A small class-conditioned image diffusion model, trained from scratch: trained on retinal OCT scans (Kermany 2017).
Rows from block 9 of a small class-conditioned image diffusion model, named by matrix and row number. Rows with one number within an expert belong to one neuron, the router's apart. Each number is 200 + 30 x the weight over its row's rms, rounded and kept within 0 to 999. All counts start at 0.
Before each expert's rows are labels from the 100 images, of 14976 (inputs lightly noised), where the router gives the expert most weight on average: "patch colour" is the nearest of a few named colours to the mean colour under the peak. Only what is clearly more common there than usual is listed. The data: retinal OCT scans (Kermany 2017). In brackets: how many of the 100.
# router: router (model.blocks.9.mlp.router.weight, 4x256), inputs 128-255
# up: expert up (model.blocks.9.mlp.up, 4x64x256), inputs 128-255
# down: expert down (model.blocks.9.mlp.down, 4x256x64, transposed), outputs 128-255

# expert 2
patch colour: grey (83)
router.2,162,169,181,237,215,231,160,239,239,152,268,222,184,184,208,200,204,194,168,169,181,180,182,239,257,209,178,140,172,205,180,133,211,229,207,191,226,216,226,215,195,184,221,200,214,203,177,205,159,152,195,163,198,208,221,160,220,203,230,214,215,217,185,152,168,196,172,189,261,226,225,234,236,275,191,228,133,161,164,233,225,164,155,187,233,180,140,162,201,207,178,155,169,213,216,268,172,190,186,213,209,191,211,185,210,204,230,196,173,193,241,199,240,194,204,214,303,207,195,206,177,232,187,214,232,193,200,184
up.0,203,185,222,192,162,193,201,173,146,186,194,225,158,197,191,190,254,240,217,220,194,149,193,180,229,239,180,167,220,221,163,195,164,222,171,274,193,185,197,224,210,200,201,189,196,195,162,162,236,171,185,161,173,200,163,216,158,209,192,172,152,247,226,155,224,196,185,271,221,206,227,177,215,202,198,163,163,239,214,193,217,213,190,227,172,181,228,219,250,212,231,159,301,207,182,199,276,218,234,198,197,173,166,229,162,199,208,213,145,268,177,212,180,201,213,201,202,259,214,192,235,150,180,176,202,180,211,207
down.0,195,232,216,217,175,205,172,203,195,205,190,157,160,186,206,185,208,178,196,135,164,257,232,248,162,285,254,221,152,226,203,261,171,244,206,172,197,219,171,263,188,198,174,206,210,196,174,155,162,224,183,197,194,167,196,201,257,209,171,195,185,194,162,112,206,207,250,164,229,177,244,198,157,189,194,194,179,181,157,203,205,178,213,172,207,189,170,193,174,264,193,170,174,190,174,220,153,205,179,208,234,228,165,162,245,207,234,230,254,201,214,213,205,196,230,205,184,234,234,157,262,164,178,212,230,169,209,230
up.1,230,240,172,200,237,167,176,244,201,232,166,194,197,175,160,207,199,146,187,208,209,204,199,220,125,188,183,139,141,221,177,187,209,242,164,161,192,226,255,182,206,214,178,203,203,180,180,180,152,200,189,236,199,212,191,154,213,175,184,213,182,196,148,191,104,224,181,148,220,183,184,228,232,196,154,241,148,207,190,227,222,190,179,218,190,208,238,212,181,240,185,177,122,199,242,237,180,211,170,207,218,224,247,189,187,228,194,212,185,195,221,215,189,186,205,211,241,206,209,206,219,220,238,196,160,218,182,227
down.1,176,152,204,188,272,251,208,206,217,232,204,207,181,193,205,183,214,242,160,164,219,211,167,184,210,211,222,256,165,159,215,199,232,234,169,211,188,181,195,216,223,204,172,199,173,192,240,207,245,214,207,212,232,155,192,277,174,204,189,145,178,218,212,205,147,222,214,225,191,235,190,160,161,210,133,188,267,223,258,171,193,189,238,200,207,193,172,227,247,246,175,167,219,213,168,269,203,215,206,165,174,153,186,210,195,219,234,244,186,222,179,240,280,163,234,158,237,219,186,191,222,226,185,151,174,189,209,179
up.2,217,218,219,155,174,199,242,220,191,262,233,181,211,177,189,195,223,223,228,155,232,214,235,158,179,220,231,231,225,179,211,210,176,162,195,177,184,200,189,206,257,210,218,230,258,207,186,213,231,231,183,193,142,217,182,254,263,196,155,237,214,166,225,174,220,206,220,177,167,205,196,113,173,195,214,185,198,232,190,205,180,143,284,206,194,226,184,234,159,222,235,207,234,147,125,188,213,228,198,168,144,230,187,231,148,185,219,233,177,192,202,215,203,218,214,211,108,162,191,212,195,207,182,217,230,197,226,209
down.2,230,223,205,185,210,149,279,264,187,175,287,172,199,166,209,220,185,176,234,212,226,210,235,184,209,192,210,178,178,199,261,240,196,215,255,190,197,214,262,222,209,206,216,249,202,171,230,190,238,178,250,189,216,234,148,199,198,179,198,223,216,169,204,211,224,148,196,203,198,153,194,262,209,208,214,181,226,228,212,216,186,218,213,264,204,178,238,197,201,202,193,223,161,182,279,195,185,208,193,192,182,191,197,172,215,194,185,204,196,182,208,201,248,263,211,199,76,200,182,206,223,177,217,194,152,199,175,190
up.3,191,239,253,247,213,202,244,184,149,240,187,246,131,180,243,207,173,206,173,248,221,196,179,247,159,165,234,248,217,168,145,243,222,223,172,199,146,210,182,163,198,174,183,194,209,193,189,215,203,156,167,206,196,183,212,192,204,224,208,149,148,181,229,231,204,212,245,259,167,181,206,190,188,150,196,212,178,149,168,166,195,194,189,201,185,184,181,186,179,203,200,184,155,222,249,184,180,197,222,186,202,258,241,208,198,174,217,183,216,220,197,205,245,224,172,247,183,248,202,201,205,224,209,191,197,192,204,229
down.3,208,192,259,147,219,212,225,200,158,203,164,203,139,217,189,173,183,225,138,200,191,229,148,169,198,187,192,187,215,166,113,163,214,207,177,228,176,163,259,158,243,203,170,200,168,205,261,218,182,231,196,210,202,200,178,187,214,162,221,201,203,216,208,191,163,245,186,185,204,236,213,206,215,185,175,166,238,267,222,201,174,218,198,179,196,254,250,239,250,211,207,179,197,250,191,205,207,211,192,231,220,172,195,213,177,203,182,180,170,224,181,171,232,178,170,168,175,206,174,206,175,234,198,241,153,236,195,192
up.4,190,174,236,226,186,201,254,129,151,247,229,178,216,213,169,171,209,221,228,195,171,183,196,194,173,219,203,292,211,169,250,217,263,188,168,212,190,158,202,197,171,209,166,206,215,214,220,173,188,172,219,177,209,175,227,232,151,155,176,215,172,216,234,223,176,236,205,203,154,182,195,231,170,131,256,176,195,169,178,185,234,220,183,137,194,232,242,211,202,211,184,219,239,159,180,111,186,217,198,157,170,207,218,234,186,206,206,177,200,173,216,251,133,222,159,203,115,245,216,165,224,177,235,156,160,222,171,209
down.4,215,203,213,181,195,186,201,212,234,114,229,201,187,186,170,223,214,167,229,202,205,194,135,199,135,201,204,163,184,199,151,199,119,212,156,176,195,223,128,203,220,192,240,285,201,210,176,197,235,185,229,193,227,228,245,184,179,169,186,252,169,186,178,223,176,219,182,189,184,209,191,210,172,205,88,203,200,248,226,234,190,195,181,206,205,231,221,202,204,196,189,192,230,175,166,206,206,194,193,254,221,193,209,216,206,196,185,183,190,199,207,192,192,201,212,210,258,227,174,177,193,183,178,229,215,119,186,180
up.5,192,198,216,179,129,193,205,210,174,145,213,258,226,176,221,185,209,185,212,202,243,172,179,249,189,184,208,169,212,150,242,193,169,228,249,218,182,209,227,184,228,187,261,192,254,177,190,177,161,206,182,170,215,196,196,207,144,259,228,173,175,196,199,243,145,241,238,225,162,183,195,160,172,236,184,232,209,170,164,180,228,227,210,228,198,250,183,169,203,209,219,179,215,226,181,209,200,175,198,195,167,237,222,235,225,180,185,193,165,189,216,220,232,251,209,230,116,195,227,150,173,220,225,173,183,213,209,220
down.5,162,215,205,195,172,181,287,236,185,164,269,189,211,127,174,238,213,211,196,246,192,225,168,192,223,169,199,174,192,121,190,166,206,236,138,211,162,195,186,183,201,205,227,198,187,202,207,207,260,216,254,195,216,207,135,193,194,222,224,244,189,204,207,221,154,177,163,206,180,204,182,244,231,219,198,111,119,226,254,215,230,201,201,201,216,213,226,206,189,209,211,196,207,198,240,191,222,227,192,260,206,170,190,258,200,196,210,255,183,225,176,225,253,230,199,165,131,194,174,180,217,214,215,193,184,189,196,194
up.6,235,231,252,207,205,208,181,173,261,251,272,232,185,202,274,201,236,183,213,261,235,197,200,238,276,134,211,180,247,206,179,185,212,209,151,170,229,199,249,215,186,190,211,217,163,268,186,231,202,190,159,210,153,198,280,254,223,218,212,241,222,207,169,187,245,195,197,190,202,216,210,198,220,196,157,208,193,195,206,154,162,196,207,206,202,215,206,211,250,168,181,209,188,153,189,211,128,195,187,243,174,195,198,165,227,184,201,210,233,226,183,205,255,219,172,211,246,209,185,201,166,220,149,231,260,154,203,162
down.6,209,181,223,163,241,250,182,184,248,278,296,182,197,200,180,234,179,203,164,216,186,195,149,199,196,181,202,303,212,219,178,187,199,217,175,186,188,177,127,240,197,207,174,170,203,227,164,185,236,195,203,202,173,212,160,246,218,182,232,152,226,175,188,191,234,188,221,196,260,176,190,211,173,151,130,230,267,182,245,225,182,200,240,184,205,230,189,209,184,199,175,153,172,234,201,268,223,198,177,183,232,197,187,185,192,204,209,234,206,211,173,215,289,170,219,211,287,206,233,229,185,229,238,194,228,190,203,254
up.7,189,131,205,210,220,162,217,198,176,229,142,142,182,203,150,214,203,195,200,205,231,211,160,222,211,206,180,197,224,172,182,167,188,185,143,237,212,199,183,248,190,199,151,161,207,171,196,205,211,241,220,201,214,188,204,172,170,178,157,215,214,251,205,223,236,186,217,217,207,203,179,275,167,164,198,152,213,216,211,167,217,200,170,240,182,234,255,179,208,216,247,173,225,230,214,177,203,190,201,253,207,178,265,132,216,217,224,146,210,262,220,181,209,200,148,187,183,216,204,199,194,176,209,186,220,178,191,179
down.7,188,184,232,237,169,190,232,234,162,264,276,188,179,202,217,220,218,212,179,184,198,216,153,201,159,209,198,212,215,139,258,229,185,200,166,181,202,217,218,205,184,183,206,141,162,230,209,186,231,175,177,201,191,184,274,177,235,187,222,178,178,221,154,176,230,223,137,199,176,238,223,196,213,229,169,234,188,244,224,186,172,208,156,158,224,148,210,204,164,222,172,183,222,215,182,197,153,243,175,250,165,194,173,247,225,187,242,224,193,186,188,210,230,194,191,186,177,219,188,185,169,196,170,206,211,172,212,267

# expert 0
patch colour: grey (82)
router.0,200,189,192,138,165,117,236,205,173,177,188,176,192,239,169,162,202,224,229,190,199,187,190,178,200,210,240,127,220,203,157,204,214,164,172,228,208,217,183,187,151,201,132,205,215,210,216,165,221,243,187,193,217,165,198,219,205,215,186,218,218,163,225,188,220,205,243,205,203,198,189,186,146,177,83,146,217,214,229,171,189,190,212,229,180,194,245,237,205,189,222,156,211,163,138,161,212,212,203,216,224,206,197,223,203,196,223,193,199,178,199,204,209,156,169,156,148,207,158,222,215,187,208,191,206,221,218,165
up.0,235,206,209,182,205,190,243,200,262,210,192,177,225,165,199,183,193,175,203,184,169,191,167,222,217,193,141,189,173,221,214,245,219,219,167,207,221,204,169,188,183,195,209,171,192,211,226,253,172,200,180,187,203,222,181,218,170,242,180,120,181,191,195,176,189,210,213,211,153,161,178,256,241,193,205,218,209,229,157,192,201,225,192,162,195,173,213,191,204,194,187,259,235,214,172,124,157,235,226,167,211,221,215,175,187,207,209,198,166,260,205,202,188,195,203,224,197,228,228,282,230,150,248,190,195,220,173,227
down.0,144,177,163,209,200,186,137,266,186,188,214,201,224,182,224,211,177,186,174,203,198,199,192,185,152,230,204,254,183,208,243,163,174,178,253,216,217,210,198,215,194,187,212,227,222,271,173,237,241,228,191,161,211,175,236,176,196,149,203,235,187,201,168,192,162,215,179,155,199,190,197,134,176,224,230,173,224,173,225,220,210,174,226,198,212,218,179,211,215,170,200,209,185,186,162,226,244,223,179,224,205,178,162,205,152,223,230,223,232,260,166,210,243,193,195,146,181,222,177,243,181,158,188,269,208,151,172,230
up.1,195,176,252,149,220,203,201,197,214,231,163,162,172,185,165,185,158,229,239,259,198,183,174,267,204,183,182,222,147,161,251,246,160,216,218,243,160,219,227,222,206,202,209,176,225,206,195,209,184,200,202,174,224,181,238,183,175,191,214,208,171,207,186,200,182,197,182,170,195,179,187,148,220,197,211,213,213,176,189,174,195,236,162,197,212,236,204,183,205,205,154,253,181,199,262,189,183,212,178,184,182,202,219,149,169,206,204,206,111,232,251,229,185,214,184,257,200,194,167,202,222,201,208,206,234,243,151,158
down.1,192,254,240,256,199,202,182,175,185,234,181,246,198,220,206,158,201,179,224,184,215,237,221,125,181,154,186,189,198,194,253,193,206,212,175,165,185,211,242,221,192,222,187,242,158,167,235,246,206,216,209,173,239,142,210,172,192,174,212,206,178,198,227,214,173,190,156,236,197,184,200,292,167,237,205,214,236,200,226,203,170,155,229,160,203,208,203,230,160,222,165,223,223,184,147,162,183,229,247,215,235,195,206,241,222,191,214,214,257,247,199,209,177,158,166,195,189,177,230,220,244,221,225,231,206,134,184,205
up.2,187,216,158,237,167,203,186,203,230,151,184,253,199,244,228,157,222,155,142,173,199,172,177,205,227,187,263,203,154,290,265,190,196,208,136,209,163,204,176,181,202,166,201,196,172,245,275,260,259,174,179,158,172,185,228,191,150,201,174,143,148,205,232,153,185,198,207,209,177,192,192,288,224,214,220,236,167,189,194,181,211,207,181,171,184,200,220,183,182,190,170,203,221,186,195,206,162,234,189,239,234,252,234,156,217,209,239,217,216,231,207,203,208,166,204,156,177,232,199,283,243,171,219,204,215,220,166,217
down.2,199,195,140,151,169,241,179,239,241,159,193,146,200,264,166,262,227,221,168,199,219,227,193,190,178,200,134,236,161,265,195,174,191,197,157,198,170,202,214,190,247,174,208,204,236,265,247,254,156,214,231,177,179,217,208,214,225,170,174,188,154,204,156,165,196,201,175,189,201,202,186,149,208,206,161,215,223,189,260,213,201,188,237,216,238,276,194,230,217,179,189,179,165,175,211,219,222,225,219,121,167,161,148,196,184,205,249,250,206,234,177,202,213,148,210,239,177,237,205,237,193,164,209,162,205,172,187,216
up.3,214,178,274,151,174,235,230,221,179,247,222,204,216,124,250,210,249,200,156,195,227,221,197,237,212,200,222,216,175,190,233,215,223,237,224,162,208,215,147,201,251,160,217,190,176,168,223,193,169,204,206,231,232,213,204,194,172,246,293,205,208,155,213,246,188,193,255,170,174,156,199,194,188,206,180,215,225,242,170,153,215,184,192,213,192,175,205,197,173,151,229,221,188,259,145,179,210,215,209,102,207,189,206,198,204,156,213,209,247,192,194,124,214,209,189,195,196,157,213,209,147,211,217,204,172,187,245,215
down.3,199,210,234,266,193,211,169,238,150,220,226,172,179,184,151,225,233,209,184,165,181,169,153,171,196,199,154,233,240,224,172,222,225,193,232,190,242,160,232,175,202,207,227,194,149,172,124,180,192,170,203,204,199,182,226,200,215,180,233,160,221,244,183,259,215,204,179,242,192,218,197,154,226,197,167,158,177,186,201,258,159,203,243,145,261,199,159,214,167,148,250,158,224,243,204,240,168,208,203,196,191,212,192,172,199,168,209,226,137,179,230,149,179,223,223,202,164,200,167,218,122,232,241,177,173,178,217,247
up.4,224,218,223,204,154,201,234,172,239,114,232,185,207,225,196,138,194,206,155,198,191,247,156,246,252,228,161,105,218,157,159,208,198,188,167,192,191,172,216,231,214,191,180,178,173,231,173,230,160,235,168,181,227,193,206,190,185,200,217,193,205,180,232,186,207,208,182,194,276,203,193,217,256,251,185,183,201,190,170,163,222,216,190,198,205,191,196,225,203,228,172,157,186,196,164,203,149,203,202,240,252,218,200,176,190,206,211,175,159,236,203,216,296,200,232,194,260,207,168,237,207,239,182,220,266,232,239,124
down.4,236,197,182,170,224,217,206,208,264,80,230,176,218,199,199,195,181,172,209,195,233,183,153,199,191,167,193,190,169,217,111,209,200,215,170,206,205,210,153,198,219,174,162,191,200,211,134,218,266,186,204,184,158,230,195,176,204,252,180,218,211,162,200,193,187,190,225,187,280,162,211,194,202,147,167,189,202,254,250,188,191,210,221,235,146,232,151,184,213,201,181,229,221,215,275,204,208,191,209,261,194,211,195,223,193,234,175,195,205,222,175,215,192,160,203,175,246,212,200,172,221,157,217,204,259,169,202,155
up.5,153,231,197,181,165,158,200,165,162,204,175,219,197,181,169,206,201,217,238,204,207,190,176,218,184,216,194,196,170,233,182,221,173,185,160,213,233,194,207,189,216,189,198,152,210,183,187,182,255,222,237,179,220,182,199,220,172,223,166,190,191,207,172,172,139,175,178,214,190,184,171,142,184,185,185,174,256,245,191,206,191,221,216,239,148,215,209,209,188,220,219,188,269,192,184,132,183,241,175,245,192,222,216,252,107,209,203,173,206,212,187,212,121,218,185,203,170,224,205,223,275,162,190,197,159,180,159,209
down.5,220,208,222,199,189,231,236,221,197,173,245,214,199,156,180,189,206,211,202,193,194,195,115,215,181,201,225,240,247,197,192,203,175,176,165,202,206,192,168,210,197,199,190,157,163,218,214,207,174,210,253,206,198,203,201,207,157,240,218,217,132,187,193,160,211,240,164,185,217,206,194,281,207,194,174,234,209,154,219,189,310,196,198,163,191,226,168,188,198,182,189,218,183,179,239,169,214,209,214,263,221,205,210,166,207,215,197,199,209,222,197,217,202,173,182,193,145,194,154,188,217,180,215,185,196,241,205,169
up.6,222,206,212,210,181,233,267,182,214,204,216,219,198,192,213,220,188,255,189,193,172,235,161,227,225,256,209,223,205,244,249,216,222,247,149,188,206,200,190,202,186,181,235,183,213,137,211,136,212,182,164,181,202,194,213,230,151,191,198,233,178,187,220,197,232,182,198,160,182,207,140,147,181,176,202,207,204,181,174,132,256,176,197,188,192,207,204,195,189,241,155,188,149,236,195,193,178,229,134,161,229,253,265,218,164,200,188,162,122,277,166,188,196,205,168,213,194,234,243,206,206,200,210,164,239,210,202,188
down.6,197,219,239,193,151,205,214,162,112,224,174,179,218,214,202,213,224,202,175,226,159,214,207,175,128,183,199,204,234,208,220,194,170,188,191,209,203,236,169,161,230,177,190,251,194,143,187,161,199,210,194,227,188,147,205,220,223,165,211,177,224,269,152,208,193,175,188,201,219,183,153,209,249,172,212,163,162,234,169,277,139,188,235,195,221,187,236,212,188,242,200,144,277,224,193,200,207,221,228,168,188,180,145,235,216,183,184,208,249,261,232,187,200,171,168,212,217,247,227,216,194,178,169,194,256,182,249,230
up.7,194,234,235,189,257,230,158,229,195,238,214,223,196,200,192,212,217,162,160,188,162,224,215,232,221,193,200,268,176,208,222,218,245,201,216,174,187,194,203,236,229,210,241,218,202,199,211,235,178,144,176,193,187,226,176,192,214,144,216,167,185,217,169,193,142,215,200,215,232,217,208,171,229,211,271,218,184,176,185,243,215,163,173,191,208,248,130,164,207,242,161,193,118,219,192,246,208,232,215,132,168,220,191,179,226,249,210,208,164,219,231,184,218,212,198,206,237,205,199,174,177,230,263,218,164,226,233,188
down.7,209,218,242,184,202,220,263,241,159,147,235,188,201,149,211,185,243,228,209,158,200,189,205,176,192,199,203,158,176,114,167,196,219,222,258,193,200,176,188,223,213,194,202,167,180,191,146,212,222,205,200,194,202,179,169,217,186,246,206,190,134,211,179,198,131,184,125,205,241,205,206,188,174,172,195,157,211,205,242,215,203,209,219,254,215,61,136,211,226,209,174,176,202,221,279,196,164,212,215,228,210,180,185,178,217,186,208,204,201,210,205,212,177,266,220,179,189,215,211,160,191,212,174,204,156,134,213,200

# expert 1
patch colour: white (49)
router.1,220,261,225,221,236,262,204,182,189,233,184,202,215,226,237,241,183,156,192,234,216,225,183,174,157,187,179,268,206,198,202,238,150,230,176,182,176,177,191,225,269,223,240,183,199,194,172,224,217,201,205,215,191,227,205,231,189,209,197,186,152,227,183,241,233,120,181,195,163,207,187,191,212,149,306,201,252,195,191,193,160,240,244,223,187,191,210,206,213,227,205,256,211,215,229,195,242,184,219,178,164,204,206,210,177,215,150,228,217,239,171,237,165,196,219,229,162,215,261,177,202,183,222,212,175,179,226,221
up.0,157,253,177,184,237,197,237,208,161,141,216,186,195,180,196,169,187,204,233,218,212,171,194,197,83,191,160,113,212,235,245,224,142,230,145,185,186,181,266,201,228,233,226,164,227,188,209,236,176,246,174,131,188,179,220,198,207,182,174,249,175,256,201,179,227,195,173,195,196,199,240,208,219,157,216,207,249,263,162,196,218,255,191,118,226,170,175,179,169,220,172,212,192,182,192,226,200,200,199,175,175,218,227,211,190,208,205,184,214,188,161,230,162,188,213,229,205,226,215,187,204,224,223,191,163,215,199,215
down.0,200,175,192,210,204,275,183,230,114,182,206,214,197,190,222,223,198,194,198,208,145,220,240,199,219,188,205,295,173,175,206,200,175,229,172,216,181,217,209,196,196,204,228,170,180,179,207,206,127,166,233,131,217,179,152,181,195,231,177,129,174,174,210,210,274,198,162,208,210,177,217,224,186,189,256,250,143,219,200,190,223,179,182,329,185,280,250,225,213,202,210,211,291,190,196,210,197,174,178,225,195,200,221,197,224,206,211,208,183,193,215,199,178,206,177,147,169,222,204,157,191,213,125,153,137,202,188,227
up.1,168,197,165,190,210,223,185,199,145,203,140,237,191,176,158,254,194,230,220,221,187,256,182,178,204,250,133,180,162,184,140,147,169,183,240,189,226,226,200,218,202,137,188,182,215,214,201,215,163,240,167,215,212,186,209,187,144,200,213,214,166,190,205,216,187,208,187,198,207,163,196,197,174,177,196,174,184,208,209,136,149,168,215,201,158,208,168,189,201,210,168,184,199,216,208,170,213,232,167,175,220,241,236,140,174,201,213,183,189,241,238,184,159,162,185,166,176,216,203,210,160,158,191,201,219,190,220,230
down.1,189,202,174,191,210,137,182,188,196,182,191,162,204,197,251,157,208,174,248,189,189,131,198,240,231,243,237,188,177,234,171,245,155,182,215,199,265,176,213,162,216,164,150,198,179,210,222,229,227,167,217,286,168,223,223,226,263,218,226,197,213,191,193,215,233,254,213,184,203,254,193,211,209,142,216,183,217,219,214,234,219,198,184,166,238,185,161,202,177,176,183,168,149,197,239,185,213,218,252,213,241,151,191,181,217,236,177,195,219,240,177,203,190,194,200,235,201,254,215,225,177,209,242,239,227,197,272,150
up.2,215,203,223,235,206,201,196,212,236,220,230,237,156,181,215,181,261,192,192,190,140,244,189,177,172,189,213,198,190,242,224,193,182,203,186,244,226,209,216,179,205,209,212,176,160,208,164,212,208,228,172,236,209,207,196,182,188,182,242,264,192,205,191,136,206,229,211,184,152,212,202,289,232,197,203,188,192,182,156,216,229,185,149,160,197,151,208,234,179,187,182,200,106,165,184,158,199,199,190,160,188,187,199,177,186,191,189,209,213,252,174,179,233,253,220,166,232,203,232,176,253,204,201,250,194,224,196,249
down.2,201,165,204,148,187,188,193,209,186,175,229,196,173,214,190,209,245,204,182,200,225,171,155,242,224,207,238,260,196,234,242,220,177,207,152,143,218,153,243,158,155,210,256,223,216,202,220,199,161,161,202,202,270,246,170,202,205,266,247,172,154,192,210,144,192,151,244,242,159,165,177,119,169,194,236,166,224,221,206,208,199,202,228,259,204,248,201,175,255,183,179,168,215,209,200,140,162,187,224,205,199,235,206,181,201,217,202,232,212,225,206,191,197,211,207,230,243,204,196,132,222,200,254,224,209,215,208,168
up.3,191,242,160,266,166,186,258,204,210,193,175,157,245,210,209,239,193,192,197,160,243,189,171,215,175,234,132,185,164,150,188,230,165,202,202,199,142,196,163,227,244,185,287,176,257,213,165,224,164,215,229,215,227,195,151,210,179,272,215,214,196,240,244,208,182,166,189,131,229,215,260,205,172,238,201,191,218,188,172,203,205,259,190,189,190,211,167,251,202,207,206,163,211,217,218,185,196,175,195,201,222,214,234,184,173,182,187,208,219,196,201,213,187,210,183,229,178,216,269,180,209,157,238,174,156,150,172,250
down.3,223,231,158,221,162,203,222,171,230,231,254,191,254,202,236,169,209,212,189,208,212,209,274,185,198,202,183,190,203,200,188,169,231,191,195,209,151,173,149,217,194,212,199,275,204,127,238,220,221,151,229,160,188,218,226,195,201,180,238,233,235,190,208,186,227,160,207,242,161,192,237,227,185,184,222,167,243,229,206,141,187,165,153,211,161,199,219,173,190,211,224,175,225,212,130,225,178,140,127,167,212,182,145,194,208,228,201,198,150,173,239,202,176,182,189,154,175,185,228,181,193,182,253,187,159,184,243,221
up.4,197,222,255,233,226,205,211,170,195,215,232,267,196,178,146,157,208,181,226,200,241,214,158,165,234,206,193,190,218,206,181,248,282,198,225,213,240,156,194,244,180,225,227,181,106,201,205,154,203,193,218,190,197,191,173,208,208,238,224,227,161,196,165,227,208,227,205,244,203,176,187,202,214,191,188,216,208,235,180,145,163,168,165,162,206,192,179,219,194,210,178,186,159,184,236,209,194,228,152,245,205,167,198,181,193,227,186,197,151,209,217,197,161,207,246,184,181,181,216,177,186,183,176,185,208,234,133,205
down.4,177,161,211,154,211,235,256,195,214,204,192,165,221,195,237,215,206,249,198,182,189,208,268,207,216,219,216,216,165,173,218,124,200,201,154,245,205,272,157,200,174,186,155,192,232,185,161,119,235,248,171,141,132,207,160,211,183,186,180,212,183,178,250,223,145,227,197,158,192,247,202,181,194,201,169,218,175,193,220,247,223,253,223,253,165,176,185,189,190,219,230,230,183,186,211,237,234,181,239,208,174,193,231,174,180,239,188,175,190,186,158,211,211,147,205,223,166,150,209,180,211,201,175,232,184,155,193,189
up.5,183,201,151,147,218,200,212,160,154,197,203,218,255,159,168,190,179,241,219,238,267,196,179,217,181,182,224,170,228,202,166,191,218,192,179,166,170,160,228,210,172,195,198,190,204,208,188,184,187,210,227,211,199,201,187,215,183,206,176,187,118,203,201,233,202,95,244,274,133,145,243,250,145,246,187,223,186,188,196,185,242,194,240,191,176,228,187,183,250,199,168,227,230,203,164,225,156,255,188,206,204,225,216,161,191,221,178,172,171,158,201,175,186,242,184,211,191,207,179,137,209,215,189,186,205,204,207,240
down.5,205,225,192,228,233,212,195,153,194,177,184,184,226,185,263,232,157,166,195,163,144,202,186,158,260,194,223,243,203,192,166,153,146,182,178,218,181,232,185,198,235,185,168,227,206,236,220,151,142,183,192,191,174,193,125,168,235,167,197,246,184,210,234,265,215,220,171,168,156,249,234,189,236,207,196,194,187,138,195,210,168,197,171,222,198,172,219,200,155,220,201,182,165,205,200,233,241,242,243,211,225,198,221,181,208,245,157,171,172,192,174,164,206,256,191,202,207,172,164,169,189,215,195,239,158,164,222,184
up.6,194,172,204,203,190,207,188,188,215,219,208,201,202,189,181,202,194,180,237,202,206,251,166,213,195,163,225,225,183,147,216,171,233,219,193,215,188,206,184,145,215,251,191,184,199,142,182,220,162,257,160,132,217,210,214,175,135,252,211,213,174,197,221,190,223,234,198,152,184,217,198,194,171,225,183,176,212,201,157,249,221,224,224,215,129,195,159,160,237,168,197,177,179,248,194,239,229,174,236,230,155,213,183,226,213,207,201,192,198,189,190,243,195,172,169,218,218,254,251,229,220,196,188,207,222,210,175,200
down.6,199,179,180,204,165,150,193,189,198,237,253,224,252,215,208,200,201,177,205,184,185,196,262,150,154,202,189,115,214,179,193,226,184,230,197,195,168,177,224,147,156,235,230,259,190,175,149,216,233,140,217,142,239,225,184,227,206,201,215,157,207,201,180,194,218,202,189,214,213,215,170,172,200,180,212,184,234,231,224,142,200,182,152,188,195,192,216,248,166,196,187,168,126,195,144,228,212,186,161,244,239,198,170,259,206,193,192,199,198,171,218,207,213,213,169,134,240,213,225,206,209,202,157,218,186,219,175,211
up.7,224,157,165,209,203,197,209,208,200,201,177,254,213,208,201,225,224,188,226,202,232,251,182,193,165,204,220,197,199,161,183,179,175,148,188,210,212,198,263,166,174,199,207,182,162,165,150,235,184,202,157,231,176,213,173,218,151,195,176,239,184,223,248,212,228,180,176,200,158,176,235,277,188,238,175,176,181,167,180,174,261,203,174,186,172,220,212,191,243,184,184,183,227,192,125,202,228,208,189,140,194,249,261,168,235,191,226,219,189,181,169,194,217,254,226,200,172,239,244,210,211,200,183,230,180,200,189,188
down.7,162,238,188,218,213,230,214,222,216,207,229,171,190,209,211,152,232,189,249,174,170,177,153,209,237,208,196,228,207,199,214,223,208,187,228,168,193,180,220,192,220,216,196,217,198,174,166,238,161,183,244,231,176,186,221,123,217,161,177,193,195,180,180,228,194,158,205,234,185,200,213,161,205,215,178,194,187,206,206,205,93,216,225,250,231,200,187,189,159,191,183,178,192,197,163,213,156,206,183,273,219,170,133,259,181,237,239,241,202,218,234,216,200,170,222,210,217,246,151,224,197,203,187,225,179,197,228,219